Weights of a small image classifier: 22.1 epochs.
Rows from block 6 of a small image classifier, named by matrix and row number. Rows with one number belong to one neuron. Each number is 128 + 32 x the weight over its row's rms, rounded and kept within 0 to 255. All counts start at 0. Numbers have three digits each.
Before each neuron's rows are labels from the 100 images, of 14976, where the neuron reaches its highest value: "responds to" is what is common among them. Only what is clearly more common there than usual is listed. The data: microscope photos of single blood and bone marrow cells. In brackets: how many of the 100, against the usual share in percent.
# fc1: MLP up (model.blocks.6.mlp.fc1.weight, 1280x320), inputs 160-319
# fc2: MLP down (model.blocks.6.mlp.fc2.weight, 320x1280, transposed), outputs 160-319

responds to: cell type: artefact (37 vs 9.8)
fc1.258:158130207132126118092123112162160118124175143058114150175087165159125072095117096103102156078112110221128170058092135180136131180132104100182153134136113139097113174122082096113116077126120128160122135122113140168189080185127059148086134137143116156166135182082134122153090149121134077115140199094099153077145099060091109098111132184104158120092094070090101130072084100122084127122175126084166138126104116142114156187156130130161106135147125132124153158116079092141124113124114143
fc2.258:160138134170177110075126149158110104146123131124150048117092080113115154163119090145153114124122153177112113136115191143072125093085140108151085081193142114141088154141098085169138125126066129082124124094101089164138101136089165142190202120130129089161075126116174088095158132148093163041149188067184126142156093135137126112141145178130175160131150170169184105127117071122145220148120150126081124083168058104146101127140095098150110109107109089096109123122147140108131138140176149

responds to: smear: peripheral blood (97 vs 16.2); cell type: segmented neutrophil (52 vs 20)
fc1.542:126115115178179119125091103214117106091184107130093131122168118132142120116151165138127172148084129134040102069102162129208109105077113103068131166132150120127111158175088088112139159126097131135119124087095106092084139115114151179113144086123127124111166079085190129136118158132115051131127163124066119127182139116127101205137095135084134106109167143151101104082179173154111173112148155083091096098072138135118171153132092060150133143120111140114110178167107125135114161146122099
fc2.542:121116111114156131135187147176122141112105142125151102141160127136113127140176109127128162107173160093134158072158085122138162101119140132058116138139146112163142178052128213126056189168191122097197128105141135097108184184160148123151111115156142072108101106128208101139156111191105125082123171079137103087204169142085115078165080164167092102146089132132103125104083092148176174070112140136104123148140127122128121170179084168111133120141114087156136173123079117082138110104099117

responds to: smear: peripheral blood (97 vs 16.2); cell type: segmented neutrophil (43 vs 20)
fc1.535:131160039145161131113087119164155125145202116145150167093117080104111107138127156161118129150183121082210112086127139112114108158125114151109114165128131146100095138137169153093137182130088186084149073082149157108085241075107064135124130127139118131110097140142151117093134116114122166095165125155136131014142197035145136096164145134160154091127118156114124105017134165146103093113118167110176080104153125133080087120156183104127130120055117140115124098079127146132124131094148144
fc2.535:164149203099092067150166098171104140131068051137122113113195143120112170086149131154170105154139133143137135060143073134073144174100112071118095118128111107106144076137205134140164179072163083122135095106089126088122114137120087203120114126168115155097109078116157150118151159137078104138098124116124154116082151074144069104156167115111159062132131087132080119033171107124140130108085165130110172128081108072129148115091147146132120130186154145150162121120085111109119157173111106

responds to: smear: peripheral blood (98 vs 16.2); cell type: segmented neutrophil (48 vs 20)
fc1.759:068073136083075101120096184208112116119101199119077110077099141128132097106197109069101125143164116154118111058077123096117088086128111133149067130149170126101113103153158211124116198112124190177083191114143148168044143139151079162107165097142145093173017110156120124066121114075102109156154115131127118113132093059102174122114125097147029092126143165148118087155162082111145156102105112125116106088145145109160119164105086144197182136125074147130137124159088140094187094097076091
fc2.759:099129160146092146119086079249109137095100080146133156113111064138123057135089143099131149138121098128114149087132057129128133125124191146113103100114110106148097107059128080171074167178067177152118106108149125119177166137100120174121105088135154102156191176163142080108118148122102129141085141120134146130121168060093115067193096112124137106103131131088212084200102147122106125184108155104096143140165113143101139087097096139223149138171112151122125081186140133154167137140158116

responds to: cell type: artefact (36 vs 9.8)
fc1.628:085103104186114118153124221159178129126128097146115093075202132092139105158145132198134108109163109153138100060164137142101157083114153186153124057102187109110152146103102222088126143129131044150146138136159096103098124080089117095147115119157144168103096080089102140118168170173123126163097167099120088075100132095130164127136192101125140170129101147118139117152116170152148066117090140112092105114122132118158125142151153142132163171088113096096159090097123134140054144129095139
fc2.628:124113172177129181105124103159222105084141132142120116081070134084122134141181111114150172166126131073121139086141072162116105136156105094211168184101157090164148145136056059156143112142157100196175124149111146152177104148139099061108074152135068148180140165098145130115132072152133130128123141168123143154064125070106095113135149156096134124196120135143137125150177095098130140152147095149099163109104164192102153123132114100093112187139091136149102063148166088100169094149135101

responds to: cell type: lymphocyte (34 vs 15.3)
fc1.304:172113171119134152146140048071115168131150098107125156147189177164151151084147116102125111189121108150138102170185126139177098133087081124156110140112119124153126133107163134141148141144122115184130121096143119076116133122131140142133137056130152181116109081140144043096076121096112114170193078063096128107159124164112106146145103157156143129155193097098101108149140168161151160124112109194163118117158121145130153087106110087165188121114103082142119195128103144065129153147119084
fc2.304:172139128131101074104177141060114095131119142093113144148131117097102076130085156169114101142138146098057133186137109141157121133071164116178145182166111126151118136196203159132136169169150103140152170127103113125188127127179119107115155131107101176173130191092100101162114080088121097100084127172093117074134126148122194083132132147103136155106110124148117117109119118144136088076142129098138131113165137130143134171157130078160113144158103144070138171110102051128148099208084170

responds to: cell type: segmented neutrophil (42 vs 20); cell type: artefact (25 vs 9.8)
fc1.378:114160161168106136146109101108125104108113124023138097118139127100146139109174175103084117100188167149126136095108111110133161128181174181093151179132153119093095101138194051089152164059117093220123156116180120152159127149067078084118143128121113125098134149163147143169092149125118121077175105145112104073102149144144145130163118139145106111126170177157119150063080158155096118126120084109098130091142148124164181121100208020077161140154107135164120156152114154142189068130172123
fc2.378:167118129111160205102146165094098159135079145121101125154130103111115127151102190162167102129111121142074174059132112190157112122156135109093140110153148154120152110122135159169136076143118108123114070188146101139129112123120115133084168113117153085122195106062082094115136165161114167131149115107147151072155130142055078073136113142161096097140165143173146145078140136112126124089135114112162177127171146113113137151166110098104161131118179108126164112119141055078078088156120128

responds to: cell type: erythroblast (35 vs 14.3)
fc1.645:125073149138112175095097151080127136106146110161115150155151087139148121104103116133158120129123152177128203136115127136117085082152124137157172095107114083146145106137145131121113105126141133109117138076114145067178076140102161155121120136106038198163196099119118155058171201109088117172151046147137133118067189120081157142100122105093112134126133111131120107177129087088146133116149087181139090152123142170133127107135094114140146163183115080154170054146073137152130128166210135
fc2.645:130145193095075151118192148177125147083180106112121120093149126134128152187118122173093071157131107110130137170113093129089108104061149136067197079155121155141144115145140145124112160133126134169136164149157181134123138070087137110139126119164132082194152171172144066129145144098077082108136144090113176061117144154170111165112158060172118120155130127139133187129114120132123143138112152129101086174089155100120126146138175143153157035140095114124175199129138170094140035169132175

responds to: cell type: erythroblast (33 vs 14.3)
fc1.396:114141149190086120086093153159110119120173084143131138141155154126097148130132135191109146114188147093149116124057123114090172094074095123103088138148142105205149147144070138115141052145131089135080074072117114053117063123152137136137048089117105131162151097160160145100164129123066107183122157059107154183153084127156057165127130100119139060107162098129153129115082135113125179100131124104138183144101144113115179089117141146132142142161161116076227133069113092110124097163155196
fc2.396:076102098126102141148107067128168177148164132119123152084093118117152109142106168105140148095128163141137128136160137096149082128144155124149124099146175065097158139104111131145118120157176055137106099093131157110121094148138120118117080114146178140145148095104191116171117140152146146118104107118077157160158106138128152118147164119123116104136081153134116171160147194187197119097110109115124064121115117138142080219189116127088177096116076152153041206127125115129138162191137065

responds to: cell type: lymphocyte (36 vs 15.3)
fc1.510:102135104157156113090149103155112115110107131123213056184118143119090176145133132119098126127151119103113095076080115179130150137106092147091095109084139091117092110144140147097144149125175130168146114097099074140175113126117133152156151073150109134112164146122141148154129162096129102154121130133139096109173167132108070141150122189185169134109103193151145121135107123129142094133105104106180139147134097133162081146132202076076117076069127169142048125122092100116167151177099143
fc2.510:092121150166108111133093128123055173169144163106150149099107123060133114140180108109110118108180144084103188051080122159170072084191124060150136058157150110131190139093089102175116075197136174112163091062156115135198110080142093074109171096150128090163077116133133181139182078092139122100086117148116156088135170122122110091170124061113176129158074102132103090158147095143121122106146141111171153142173199075128153110108099115107135133160110173120184129120155094147121082138141091

responds to: smear: peripheral blood (97 vs 16.2); cell type: segmented neutrophil (43 vs 20)
fc1.241:097116126111052166122111066180094091092134175088098148072141111137159145127105113076110148192164142123147161137091118141118144115183172178106102146146054129120100122118188143093108144085138176076069131181120152133106145145119139122167119115175118112115102167180093127120115079101154160058162158099173139078146109122107142094179121106138146125132103148112136112089172065129047095153200131139124141171098130150109149145119085071128079095171097133124130176105165190152163145122059116
fc2.241:147119141175138147119118172156089101124145066123100139103105165143150127077139093164146132125116106133117119149146140107140033074156114115161168074179083149103099128141103148088102181145156149151094093155104124119150164125114152186173173117166165165132134118120138175095086106145123085123087137158121094037075096141081148125092172063139160082128079147127109123101083177161174163154129155168100126092122217095154122160130128161074080107138127087117113092071127136188118140134199151

responds to: cell type: artefact (25 vs 9.8)
fc1.538:088108078171102052057082129090148137123185156153135214141192061123143154135158110114122120166170135100144127139149144120169165151225130117159079083088137110105164065108141119139108120098089117154114131123124102055189180094111147108158132121118187126085116129079067127106139160097132150147160170182202127131140114160144105107130115063129098148167102163127132135124121133120111127191164111154140125121114105119102144106159153136096107168090166130108129095164129116118165136113212070
fc2.538:112120213102165136118156108148102071148078106178156134099121114102082162112137171112161083115139196110143127083143084085094091148170131123082152134111129098154123125144151134115095139143101091119151111132127156147109153132154120150089151109090141168109103088150107115138170091123081136191091143116111146128147095131151138105107104110139164101172077115172052090115103058084098099185101134121201132112174118101164111070162128123062138106098162129161114054163114111103140137122098122

responds to: cell type: segmented neutrophil (43 vs 20); cell type: artefact (29 vs 9.8)
fc1.212:175145109112132116140070119147111181069138055056167072221128097102084147099161062207195099100134163154117111090182162095093124146165158154182137142158087137147123147114099111095195162148127078071157148107143140069094180084159132112129117125146112165163128215122178098117153172088140150105164125138115112194191029157137131094189142129147125146109086161136103071107137201103139142174095108160094168111108180093127127110095123167078118156152138135118088185193144164129154118102101148
fc2.212:105118090129084128058140115135150104135132109085175113187146109188071101138135149094054078122118168090182153069177094097127127145152162123164169102151069152118133074141172136107158120105147070119112142111115218117169193126140144108145066120107120170128147085086136156091127173097129181133171138133076104150113104152154119150176108080129120145107101080111085160168083099129062130202165123146101124084129132125174107079092113113125155121104115179128152167148124104139145135118137113

responds to: smear: peripheral blood (99 vs 16.2); cell type: segmented neutrophil (65 vs 20)
fc1.683:201107081117137115116135155131164121124127137125161110199161146078137206145122104098151185115192118146137144082114112140148046103086121075138164177087121156157093093136120161148125098137140137160143164095087091112102109156124104122092142148146110112178169118176156091186119182183111089150148158117141100092157124145105178099137131123106127100148121161158126156162107146114181143074077153093149113095127112151114086106137159076135141097167212025199125150120108151119090106150178121
fc2.683:107078086133103105130084158098168156112120112115182099164119136114154081130076107066131106147113113143105129106100136109131148110106166175121117161162119131176187171149132135146186167193210093151102153100168168145123095158181085111128150111144168171100163133103125076085119126127103087110105149164047141151141134101136135053168110124083142076169143137127174109218129101127078094108146114177124082157072089105133138116168126114131137083131070084121125154079219104123145076098111141

responds to: smear: peripheral blood (94 vs 16.2); cell type: segmented neutrophil (45 vs 20)
fc1.672:156116145037110125081153166103118160105128110141109166179066131133105131098137145081175159150048134113150202021137131113092099085157161145181090090135144097109059117158102122065172187176118166143100146109080142100127159125127088105084109137139160052123162170096118149142134192157118136133085158119144147106058177129097122110078138157129176211112135087106125116068085143103159147104130072097131139123066111131157121117132173084103135127140179128106161096073129060091132098101139147
fc2.672:160156102159099117135122115116124118131133166185143146154134087128161124124106088120166150104164095116122130071176148162080127144209117180133058157164089180135129092164085118121111115212111165123142130101167149130108085131122082166120116128151184124125076087031146174147119120112100112118104102107140172102078125113106140144114140123151173193111116152129096145109104126093084147165100083132108170121146149128062144127144100121124162099150086094116157049222115155089114105075151133

responds to: smear: peripheral blood (97 vs 16.2); cell type: segmented neutrophil (44 vs 20); cell type: lymphocyte (35 vs 15.3)
fc1.399:130138096085167171070136155107201158124107156174112168138098130163121172106083134112178144149107129107128117115148143166085106130169152136116173101164084124117119144132090140145151171164140155151147115090137129145079154113141105082147111143163114073137121120099098168196149118182159179156120135152127113233097142143115197120101152188156145127085144045125153171181131076175112112090124099161111108177115191089094131112118118226128155136143106072146133123099110085139070189104145144
fc2.399:132157111096055105118169098108192128182120121135126136121108142176131100219144154109089059163154128176156108098121182173178104143195128150097128161150092169120121148101115143103146099185063204095108170157052118115157117133120122133074107116133107121074106159150115108212126130165120169119135122138176074140133102067145137150185084154106135125081148140096111118139136172114136191179135109139142085126091132165187119164130134153108129114127139213082144219178114128144124119086134068

responds to: smear: peripheral blood (91 vs 16.2); cell type: segmented neutrophil (49 vs 20)
fc1.664:154074118107158129126120114101136164165103146126120132143126135115074145163178135150092106139138105075140169116158141159116153097141114155135087133109091123085110135132126109161081091231127132140127220071154145138136143089154074095159156138139106127102145050117089138156130231103119090127161126132153107117088180169080154128159155096136131176097117119116124136034230128101109143183117128122099094146038181139162123110080099168135162127128188168097074089125139099134090063151115127
fc2.664:122135168153056126142125168152134122099116075101129116085127127124130126137160094083169126090088138074073102144159144150145113148165103100103123150080060117139193107069160145133147116098117206112136125098126155142093145105158124144056113146091092091114107176139157089129130143106148140177150124134208172117151173102178122078134127167179177213083132146100157140108076108126127170185109142155139119118174083127056110124140171115075165150126045094147174091098150131105079166147161120

responds to: cell type: segmented neutrophil (44 vs 20)
fc1.428:121110082161147101136149170139148100111053142139131146061115104132151111153124143101110163153051138129176121103140134161094079130119132088066092130121135148122208122141127181155153151181097140154148153104119126109115168112137075155154152107149163212103188161174142177110105122123116112153160092073120093108149159167115095140118143180118127155123211174153137085184160154181140138134132148090087186176163133116120100146123102091098147146126126108120143073136108136139075064134112051
fc2.428:120160176116161101110102139126112176135148127145130050185126106087136096159186187159095087131165095062163194116096155136110141085068133153104184118136131122119083104117138074155082125109124130104131168120097143134171139122120086108098128128132107076092123134164138082136112079062093093096142112185140156112144126141152077127125132145070130094155140121135150074226158121145162165077120158098180100153055111142193146144142093143114115086140099120126129061180108122138185129114138171

responds to: smear: peripheral blood (95 vs 16.2); cell type: segmented neutrophil (45 vs 20)
fc1.259:137150127104184191127144126143183070067170087172115090129125106114069100167151167165127122129112117109120071083147144123103092194119149170152137186147102161071201149159118168135136156117126159075123098098133134141073156092143085150088132135096082126177124166198158143158136123145124179063159127078151103071118182074147138158183107164127215135127125233068141132060146082133097157127106112159151143107142172118070126122108156121120123135119157158124100099188153189100084058128163107
fc2.259:109136062134072093150168115081116100103116052078128084131178120122151139146151134112132073150138117112157140095173143123146128090137096125127113104126076106105073145145146119206149098091075120135120153163090151085140105121144215160163096140169090157092140125139137113119140161143194156208108165152139097130152184097158084170144194103109183160079206137155140132033147146152114136084081190085136155163131125152085150147153105131212116144115135126158140134088173139121131131163086088

responds to: cell type: segmented neutrophil (46 vs 20)
fc1.85:173131104080118150123067110167113101136086146127081120173141138113144163103162153153076117120156121135112112125118134122111126045148110135132126181140148147135097132149121094124063123025103056114119127114101152117127117087111110143095113124109159082144141057065122129134155131025144146080135113118148172156154129137173119135115136082137070098107223193160156142128215149121158115127057151206166133118149134145119112097141150101125174152082079130146113134123166163141051107173117117
fc2.85:113079194136185155134073120225188128135151124146127159172165149123122105152090074122121134121091117107096139135132140140114115078079125070168098110142086174048077155140142157183114160148102123108101161169133159143131173136117138139225085163124130079163145167146106090076111092115114086105063138197102103107128169145142159153132114168135065129104131088140103168122119137141127132113078142095125095143105114152118108126143110119139145177089118120064214140106085163111133112121140152

responds to: cell type: artefact (30 vs 9.8)
fc1.64:144149103144123079051128111106197121144142109102080163199161163121149140141154145091110152144099137078140110108109162186112049094191086154114094108085159111205133169149126093145111115122103151116105163126101137170090128105081166136186072181149151038138130150096152145159149077082106121154085121097190141147148129094127134087119135157108096160147150116186124166155132096135148153125096113099141120107137112117093138115144178111161152136150134142183127144193097158116142106139135117
fc2.64:172168138153141137143159106091154143160112116116122111078164142191143138123157116120158118117118134120111145089163088133108126083159104085108144149091115151086151137162169133151087137126119100086091151129112155120157170085095173183130097098159134110183116121184112098142132126075187119161097153134130128093110165112186145092120120189112127127062167144113068099068199111150150067129208143121126101205117142086117112156173085169151123077107107126119149138147090156114124154164176089

responds to: cell type: segmented neutrophil (40 vs 20)
fc1.233:115126146114108125128075118197130140159157136054097144134168156095183164134131153160122128149156156120151235117118139134034103088223139164088155142140124151172141132126146133114184164150140137138167149152089104119148105116088075084134139112101093086139139159143197151144129137142115138123131142150079131104135070144179109139132125123125132080171169121152127149070215128151106104160126132100229105140144173113093171110113146153178093110112145103165086174138175154128138097155177191
fc2.233:121144095152137113117137144127160124133069112110159100085075161123091034118135143121178115093102136172070099104120141146186133105104145132110148130139040119094105105173153144153153215149124084111135110138112131188106114119183074105090123126131121149104111112198143156144117143164183085098161069178134106130148107148064127198162168078062113101108130160107149177075113147140110102148173064119154191141105167130086098141174165213142164132156123158123158136169139102106151134148092126

responds to: cell type: segmented neutrophil (45 vs 20)
fc1.604:197112171147086163112124104087121131162083125148118094032139098127181115144103135053091166142095107162112148149092114073199100095176118086128113114136129148124160164143121140080165084181101171166075162147137175109105145091154100100166095165116069162112135134128198106122123129111128150188188111125152127142158109178089084112130112075112076132162162159123175125151140151142150157108082090095107111140141121166123130136158081094154118177165158105158162185086116115104164110096167121
fc2.604:099122126165153115097140111085186110122115156118135128083180126063145101097134150167133133114145127162118130096043107156150196062153112213135111086139155144106111166197113114141093113153101163133102096133107142110153196120130081115114085128150163197130132088140170122144101079115117069110090093177104104110140099153167124110138098114155083125117120124145169108086176117138114188105116213140110093116102137107152159133133172097136099118100057150114093107175125114130153118120084175

responds to: cell type: artefact (25 vs 9.8)
fc1.400:154162150156129047082149142104099116189133151054107105093162180158144051093157176072121158065135120163153113149158100138133154076105131087136162104123202121123087139145136168133189182159151103098102080095109087149115184191161164094091113083098172117143112085139092087136130134080144124123087171126161085139125111093183145146127124163109120177137160119137155134117093170083082093100161069158156135115118142148122120114125092160111099094130151123105100064146125130172157077127099142
fc2.400:096059120143163164171120096096136107106107155062082143114075121149146161106130119153146092158104158130139119168168127130102107072111141096123182105119108138119109120104202100112208116149119117100150115191142131150112132129162143149127126199149097155150146080124082070120126171147177172117127138126111159101120185093135114151080092148172095145129147187098101166121126127134165151076142153122165152122122135113151058183134158109118156141090170187155114148114109085155084148126117133

responds to: smear: peripheral blood (98 vs 16.2); cell type: myeloblast (32 vs 1.9)
fc1.442:112154138097098078170139111123115137131131123198125108044146098070135194111195117117107084155137097157151110086117066100147149088216128164131167128141101111116088119111072152073188113133085102194114112099128135089075156108148082106116133105109118154137152126204194101163126160148127152141141081165131160135151153101170130137138132061156149102139165147117119105137119148130096121086137150098170145085154163143139077166172172065133108130145158094124106144176107123143161170150117146
fc2.442:177144129183093158141163110096122122083076162145186131164122058201181127111118037091081092118103099100079141102104111085153113121145161068146185093137119087058129163151132099110106140115111077108168101145173128167094093125124133127082118113137097082126112105163095143123079116111108132210118107180122113100084139103098125136185113073158172148115148174080113173129081119140140111067146135076107126110169141140114169186099177110116135136119121175067118128155125135126127099105091133

responds to: smear: peripheral blood (100 vs 16.2); cell type: lymphocyte (42 vs 15.3); cell type: myeloblast (27 vs 1.9)
fc1.514:039131117143092041126166174064083111161113189152146103161146160063128090193143124111141098126125133174118171182160140100073119018200134125100168156103134153139144117138127120123182162100096157081145081167129088101090083129102132122123132123125053144159152122177105054165120147133140147099060124164118132077119076157110128160120125213138162149145145068149133158139187134141133138130124100090135112102161099074211121174112120118140172160116102160151136069098080055104140160092087134
fc2.514:124123115147119113087109129046106120081113106203151233165141117115126169112098103179147164142186151129104159196164126154115079109146102179132229100123139089113084130118154183133146104138074134161103131151120130137137055122121138184150094141143077137103078116139138166095123116056107058087119122064147139103117074157115091152093151116133137138159117195142111126132119174113100133093142164182219127136156157096101120069084126130139161135125155070127160046170127082142072074123163073

responds to: cell type: artefact (27 vs 9.8)
fc1.525:181115174153123120183192107118100150089173137116060170113105145133088137139124167104094148159150119182131154083102120147153135095111116123220182136124133095185155186137170102134147115090107148201192094173114134106154163144127128100110116106155093052171136101157097097163108064119116100138134151177139084151131089171146154149092120128094094180133095141104119134129166167123146116125096152101104131131123135115135135128122092138139124127123148134110095021110127069159178176133073141
fc2.525:117119102115154164140085194098107076088125128113102175127118155159122102101176122116127069143128119158095158078145116094127131111140089140164124143117161148110126178132124110102175138153088131125111067130113174110186165111188097120106131109112150119171072157123069083047161124160130117109123119153160117183128154155106039109111113140122065141178117118139121177136112132102123128095126118193085139158185028196087136158127119106149113128067016136108120075156111112175111113112107111

responds to: smear: peripheral blood (72 vs 16.2); cell type: segmented neutrophil (46 vs 20)
fc1.276:099169080168129121124127097098058126104209140093146100104180077181196179057154128175122090123174127139154039116143135132111155143154147145178119109182139099212081177105120091099178073102111102175138088111131150186140165106194047127090084167103132166139120175158110114178101160085129149108134117131131168157129108143131129133112148121096163099139152160086109143076066104147102121184156158130126117121100125116098126166098098134114165123141095112114144148148124147150158115152141146
fc2.276:087133163135129122119192126072148131208140126184220124124133128124143088127136174173136124059132109122078138140186119162116123121180132117171120091124125077121158100140117149125144099177126107110129131212163113102107143160138089161143137124092122136171151119155077100097206117182068138093173120148144157109147082201100117127159086180142042091158155085086128161085122141173146091100116067123158113140143160113177125135149063104097160124146152193136117151071184114142135142170132168

responds to: smear: peripheral blood (97 vs 16.2); cell type: segmented neutrophil (46 vs 20)
fc1.544:187100077083079171125093130158126090088130129144135107120129157095131032148091129138094084123182102105159109066109113147136083133125156160152149170137084181150175152112195086155117141089127132078114132136102106164155184093166113167136079106154112089170119178191128135114119107109142139101111137062128127098147119074105080114104123098135085089127136109097130131107204130136071106121107103135099130113069094117066132123148134086113120144122132135096120164092128150166153041108080110
fc2.544:118107099142144173158119130140130103107122077104097123106146160185116201125069157089089083073113108095077095129149164123157128116127142081107105125130137092097077126111153119106112152126129156121147128160075138112154096130164095168151196133149217165182147129137060166096140116167088123173070145147060046079152160149138102127108124109098098176044115139143124120109100188121127194176138159152136088121167166140138115164110142121181089177142044109119113101116178150198134125114151132

responds to: cell type: lymphocyte (36 vs 15.3)
fc1.26:060149167096136149138093084098176115103180113146135090144131159101124165158199201140187114147210109112185108038097110117088114152103149180141160094098148076069135095156125125187127140036128105127096138093161118155139113141160136100164161163133163119096160058146105156084127109080122156139200150126141134141113103107129176128089151149143099179113178077144156124122119133175171134153137196085134142094135143155153120211174207117173120110084166124161167217173134087131221174140095128
fc2.26:102114088140162117138141166165138171151086184102073171158154102167151092094110100091139143102088128129122127096162080127091126151126159054179133120117154122160165157143145145105082107159166141080153131069169159139123112099144088084065165105114112121113098163071082114156106118124167103125055173127161098089155133117180148148123098161124121142178170230150114095163152092191127113194172125145150137119190148099115107091097231152156140150140152168116117202097093135157141094090076116

responds to: cell type: artefact (40 vs 9.8)
fc1.316:148122159097134206037206084090169160122111097150117172159165136100147104130163095126187194144101138117111096148166145140140109152196083089116201094164135100177095138123187102102134119142114116087125100132131117136077142081117140137120091166120124159111174102167137114150083039149149118083117117044142109143141137154104167141099100100112164103156156072132135119120171142142094132157089132118136155138139094098074166117149119146116067178149177158101112159141139161097096141088038094
fc2.316:153172090134108159181076186171182075130128151143096080115163114126141110136130099131037152165197112081118148120155121195164087103138022174119182175108087172122108102141126101165089110095122144109124151126202092122160121099083113126073132108109114122097155094123178107101117110089079077109135085175102157166141120144123087158097173144150110186109131121136131133147114122160143098116180133083117096140128195115159116140132113120174140117107152117078126152129119070158131063129165136

responds to: cell type: lymphocyte (42 vs 15.3)
fc1.177:089094049118148111091128079057148094140162100104157116095134117113123178093145069187201121161055122121116122124084134126184151132108127146109089137149124151046154109117160144107107113170145091108101112097094162118135133105157134119138160099129078114136111093073184162064130178090126100085126117129097158090181103166114192127128103120137123151147211120157136165088072078210139145093090146068155090129192104120085133172114106083137081129127123151177165161168163126106131097146133120
fc2.177:134107204091116107163155130074141122175112116080135216127147107111165096120146154153085090070151146119130195110119129172133110160115166086113129173152096100182116114110119157108062071074178091132134153163124174142137122126120108147109159164132123171100145165104160171190123115133150096110142156100113156102140075144139128151157127193094120167119139118127099066059143097139120094121134148085145196150122134173130160102169202061121084138133158088140142140109082123079150197103135086