config.yaml
loss: "cross_entropy"
init: "xavier_uniform"
optimizer: "normuon"
learning_rate: 0.0033
lr_schedule: "wsd"
Rows from block 5 of a small image classifier, named by matrix and row number. Rows with one number belong to one neuron. Each number is 500 + 25 x the weight over its row's rms, rounded and kept within 0 to 999. All counts start at 0. Numbers have three digits each. After the name is the row's rms in percent of the matrix's.
After each neuron's rows are labels from the 100 images, of 14976, where the neuron reaches its highest value: "top examples" is what is common among them; "colour at peak" is the nearest of a few named colours to the mean colour under the peak. Only what is clearly more common there than usual is listed. The data: microscope photos of single blood and bone marrow cells. In brackets: how many of the 100.
# fc1: MLP up (model.blocks.5.mlp.fc1.weight, 1280x320), inputs 0-159
# fc2: MLP down (model.blocks.5.mlp.fc2.weight, 320x1280, transposed), outputs 0-159

fc1.371 098:484535481473520537503513497494462480511487466475484449485486486504489493501474525499492500505462507496470513527481520492517551549509461518497501454467493489531501475503485534486489546494490461518463515538466502534495496440491484478488508513497500508494551519497518447482506520482531457500524502530518481484499555500495488490466451498528490483496506504515495518521521542506523528532530506502532523527451505476495507515532487495548535517534498465542486484493489485502511492546512523
fc2.371 128:502471547496485492528483491468486482475537456546533511488500494448514503492519478476572468518537489500491470503502521505502491487507478480501504527499490518514479504494494478483521509471509519492534500456508458530515536504525512487513514438520506512526434525486484495490513508503502526505487539462470499511489531482524541499457469574501505500509493508524515517474518446531466494520494469478528484505467488489505528535517543476553440508456480517549497484458459524531507486476494498
top examples: smear: peripheral blood (97); cell type: segmented neutrophil (59)
colour at peak: white (48)

fc1.29 092:478502465509509508482511478498482535475471473500501483529509491492523539474499511522487499564435515517445510548496487460460516532479488481517502484536471517551492503455494480535550495506492497535476504547521505500469482502498489521491524474493482481488490507519458502541493526481532521522538518472520524501538466504497550540496426536482518522494528483445508495521505518495549496553465437495513520529478495471491478526537492520495481487472502501463519520506510498512481528485490514
fc2.29 118:504485487484494472493514507529487496464504517474526526482508462526515477520471497514483481534532512520500495516518495460523508480507489473539512501519509492474496532460527480525481474481487465511489533465503489487462524500501552503475543513458538489552512493497503516544483487494475473487493497525502504537550471508492534536520446527470501481493526491477438544470477494506511488524502488495512517500484528419486498461498530487480521530526455519513533513514522522515488490511540468
top examples: smear: peripheral blood (99); cell type: myeloblast (42)
colour at peak: white (70)

fc1.312 085:521515479492538509449539512524490520513522426493494476561509503464503545501514513502463494490442498517478467500468510494517489489485459515493525485507449459521501538501507475477481489502485477491470511513522485503498454460513471509504527461519502510496537511474461493494535515500509448509502479495502442490514517473508489491499482474540526504492512493475501543546545519515500513513518456551524532519514523501533507485504491469503501518518503540509511484528512508527491477554484486
fc2.312 112:515519543504515482489481534491497477476527486488528490464513467494524528534507499452527497467553497530527526522481508516482516494453565481535515481538518511495490502501477534506524479473513548514490518451509484529502451494495506482498495439512515511524491514530487522515485479558504525514545504513477437540497510472498444500521526499527508500534506478543486489464514459453482518529505436509507525495506493481491496509522510462517473496468510549462529521506479508513494491450506489
top examples: smear: peripheral blood (97); cell type: segmented neutrophil (44)
colour at peak: white (58)

fc1.296 110:455483521520512499464483498471552526507483490458478449498489515509471544538486519499566495450534507487479499541492503520500514482527482485506538508482512493550483495509523529530508472483477467488476485454519475526503478464526533505492506532521510500461475503506492469530479488480498518500493512477508516450479504465480507496522450535484484486491497472546465502478531460477528480492484535507502492477487495475518520490488512534496490514417503504507505509479572464526485542514460492
fc2.296 093:470494499507490450489485514461452516473503512512481478498515468512509529465527538528483543488457465496525507540486491501503481500489490480508501509484464496454499507524475496486481457441470484524502499528451497502519484520543471523512539517506493485475508482518508533444506491510479513540495523496488500476511523524518520466497506487494488540468539495481489529467518490439501538471507503502476455512479476524494439472517490515524540541547490502548461531517518496520465544551530467
top examples: cell type: erythroblast (33)
colour at peak: grey (55)

fc1.758 092:517527519527500497479540489520462520468510538457452463493510512491531492506525509498454494501534547502485509504516494499501561477501455499518499521520529446495486551465483518531492533521496495516480504510486485490506500494508521524478532523474479524504488490514529506499596491505526485520530516515459500460457471524539485501493533493534515516493515499479518458511517510489473511488504508510486468470496481498515525512517542469507544516486499521500512492473509496466515516518508561
fc2.758 101:498482470495541553452496516493537490553542499481467461500488473526512509484474526522477483460475511508485505550500489487557450503500485458498474475518478534491486502521548535485507531494505494488459487505500481521504462520528531504549534523548494515531509510490487520510514517517499519530509508502526475488499503505485477516443552456506479533499521494493492485507484509479523535483494518481493493461486500467457526482477492466551490458507529491506542481481484512479484487454528504
top examples: smear: peripheral blood (97)
colour at peak: pink (68)

fc1.721 093:482482504455497514524490455508485495467447518455468504477490501501499479482504455500547473517492491483506516531531518506523526500453520508497476489532485487478486504558480552505534483520554468542480509501524507540507538490489505544475508508479546536492521515438459454485527507517494477481517514489489518528481499494526484500489458485571496514507479535484492486497545482533507494517505563506476462516522485494443516522515506469547438496495484500490481480508486494485513491497511504
fc2.721 118:516496475527500502505452488460506464553515483502465504478514471470548479503458461475481505536497503518507503513535566460497488505536515505525480525495533531507486512498480512464522419483505481552501545516494501479488482480521483509520540468514488519506511483511552498498518489539502500539497510515513537495474541496470516499500506536484465485504460495490473491498491471488491483463538534513477512512495495477520514515482490508502524503508522487516469508481476524493537485532506522
top examples: cell type: erythroblast (39)
colour at peak: grey (77)

fc1.106 085:536502515491502512518568481463468485526488513538464465526479484508519498497552517485531476504548510531480453472507505549481516506500456477512478509494510466468503516483439444510499504494511487480480508490558494490446489504453526500483468467514464479484509469499499526462524522494515508499478504475478498524531496486517487466514515480423472458494473496509528482493485489458489496488486529436506502486504528479449485506478474473497481481496478471498479523496519485518490478449482502
fc2.106 126:484518480486476508536466525496540547453518488458479517462503487502548451504511503493486512527440449470513490511478489527520503536464542478489491524497496513461509507502465518496470538512477513475495505491532517531528516503506539484489487469510482487473484510507492511460494507519490522484525503461506470468549513493507494562511493514469550489493501493483517498455432509528534516533516476483514480515494513475509495518478484511463483495493515514503524521535513518497461506529483494
top examples: cell type: erythroblast (43)
colour at peak: grey (46); blue (25)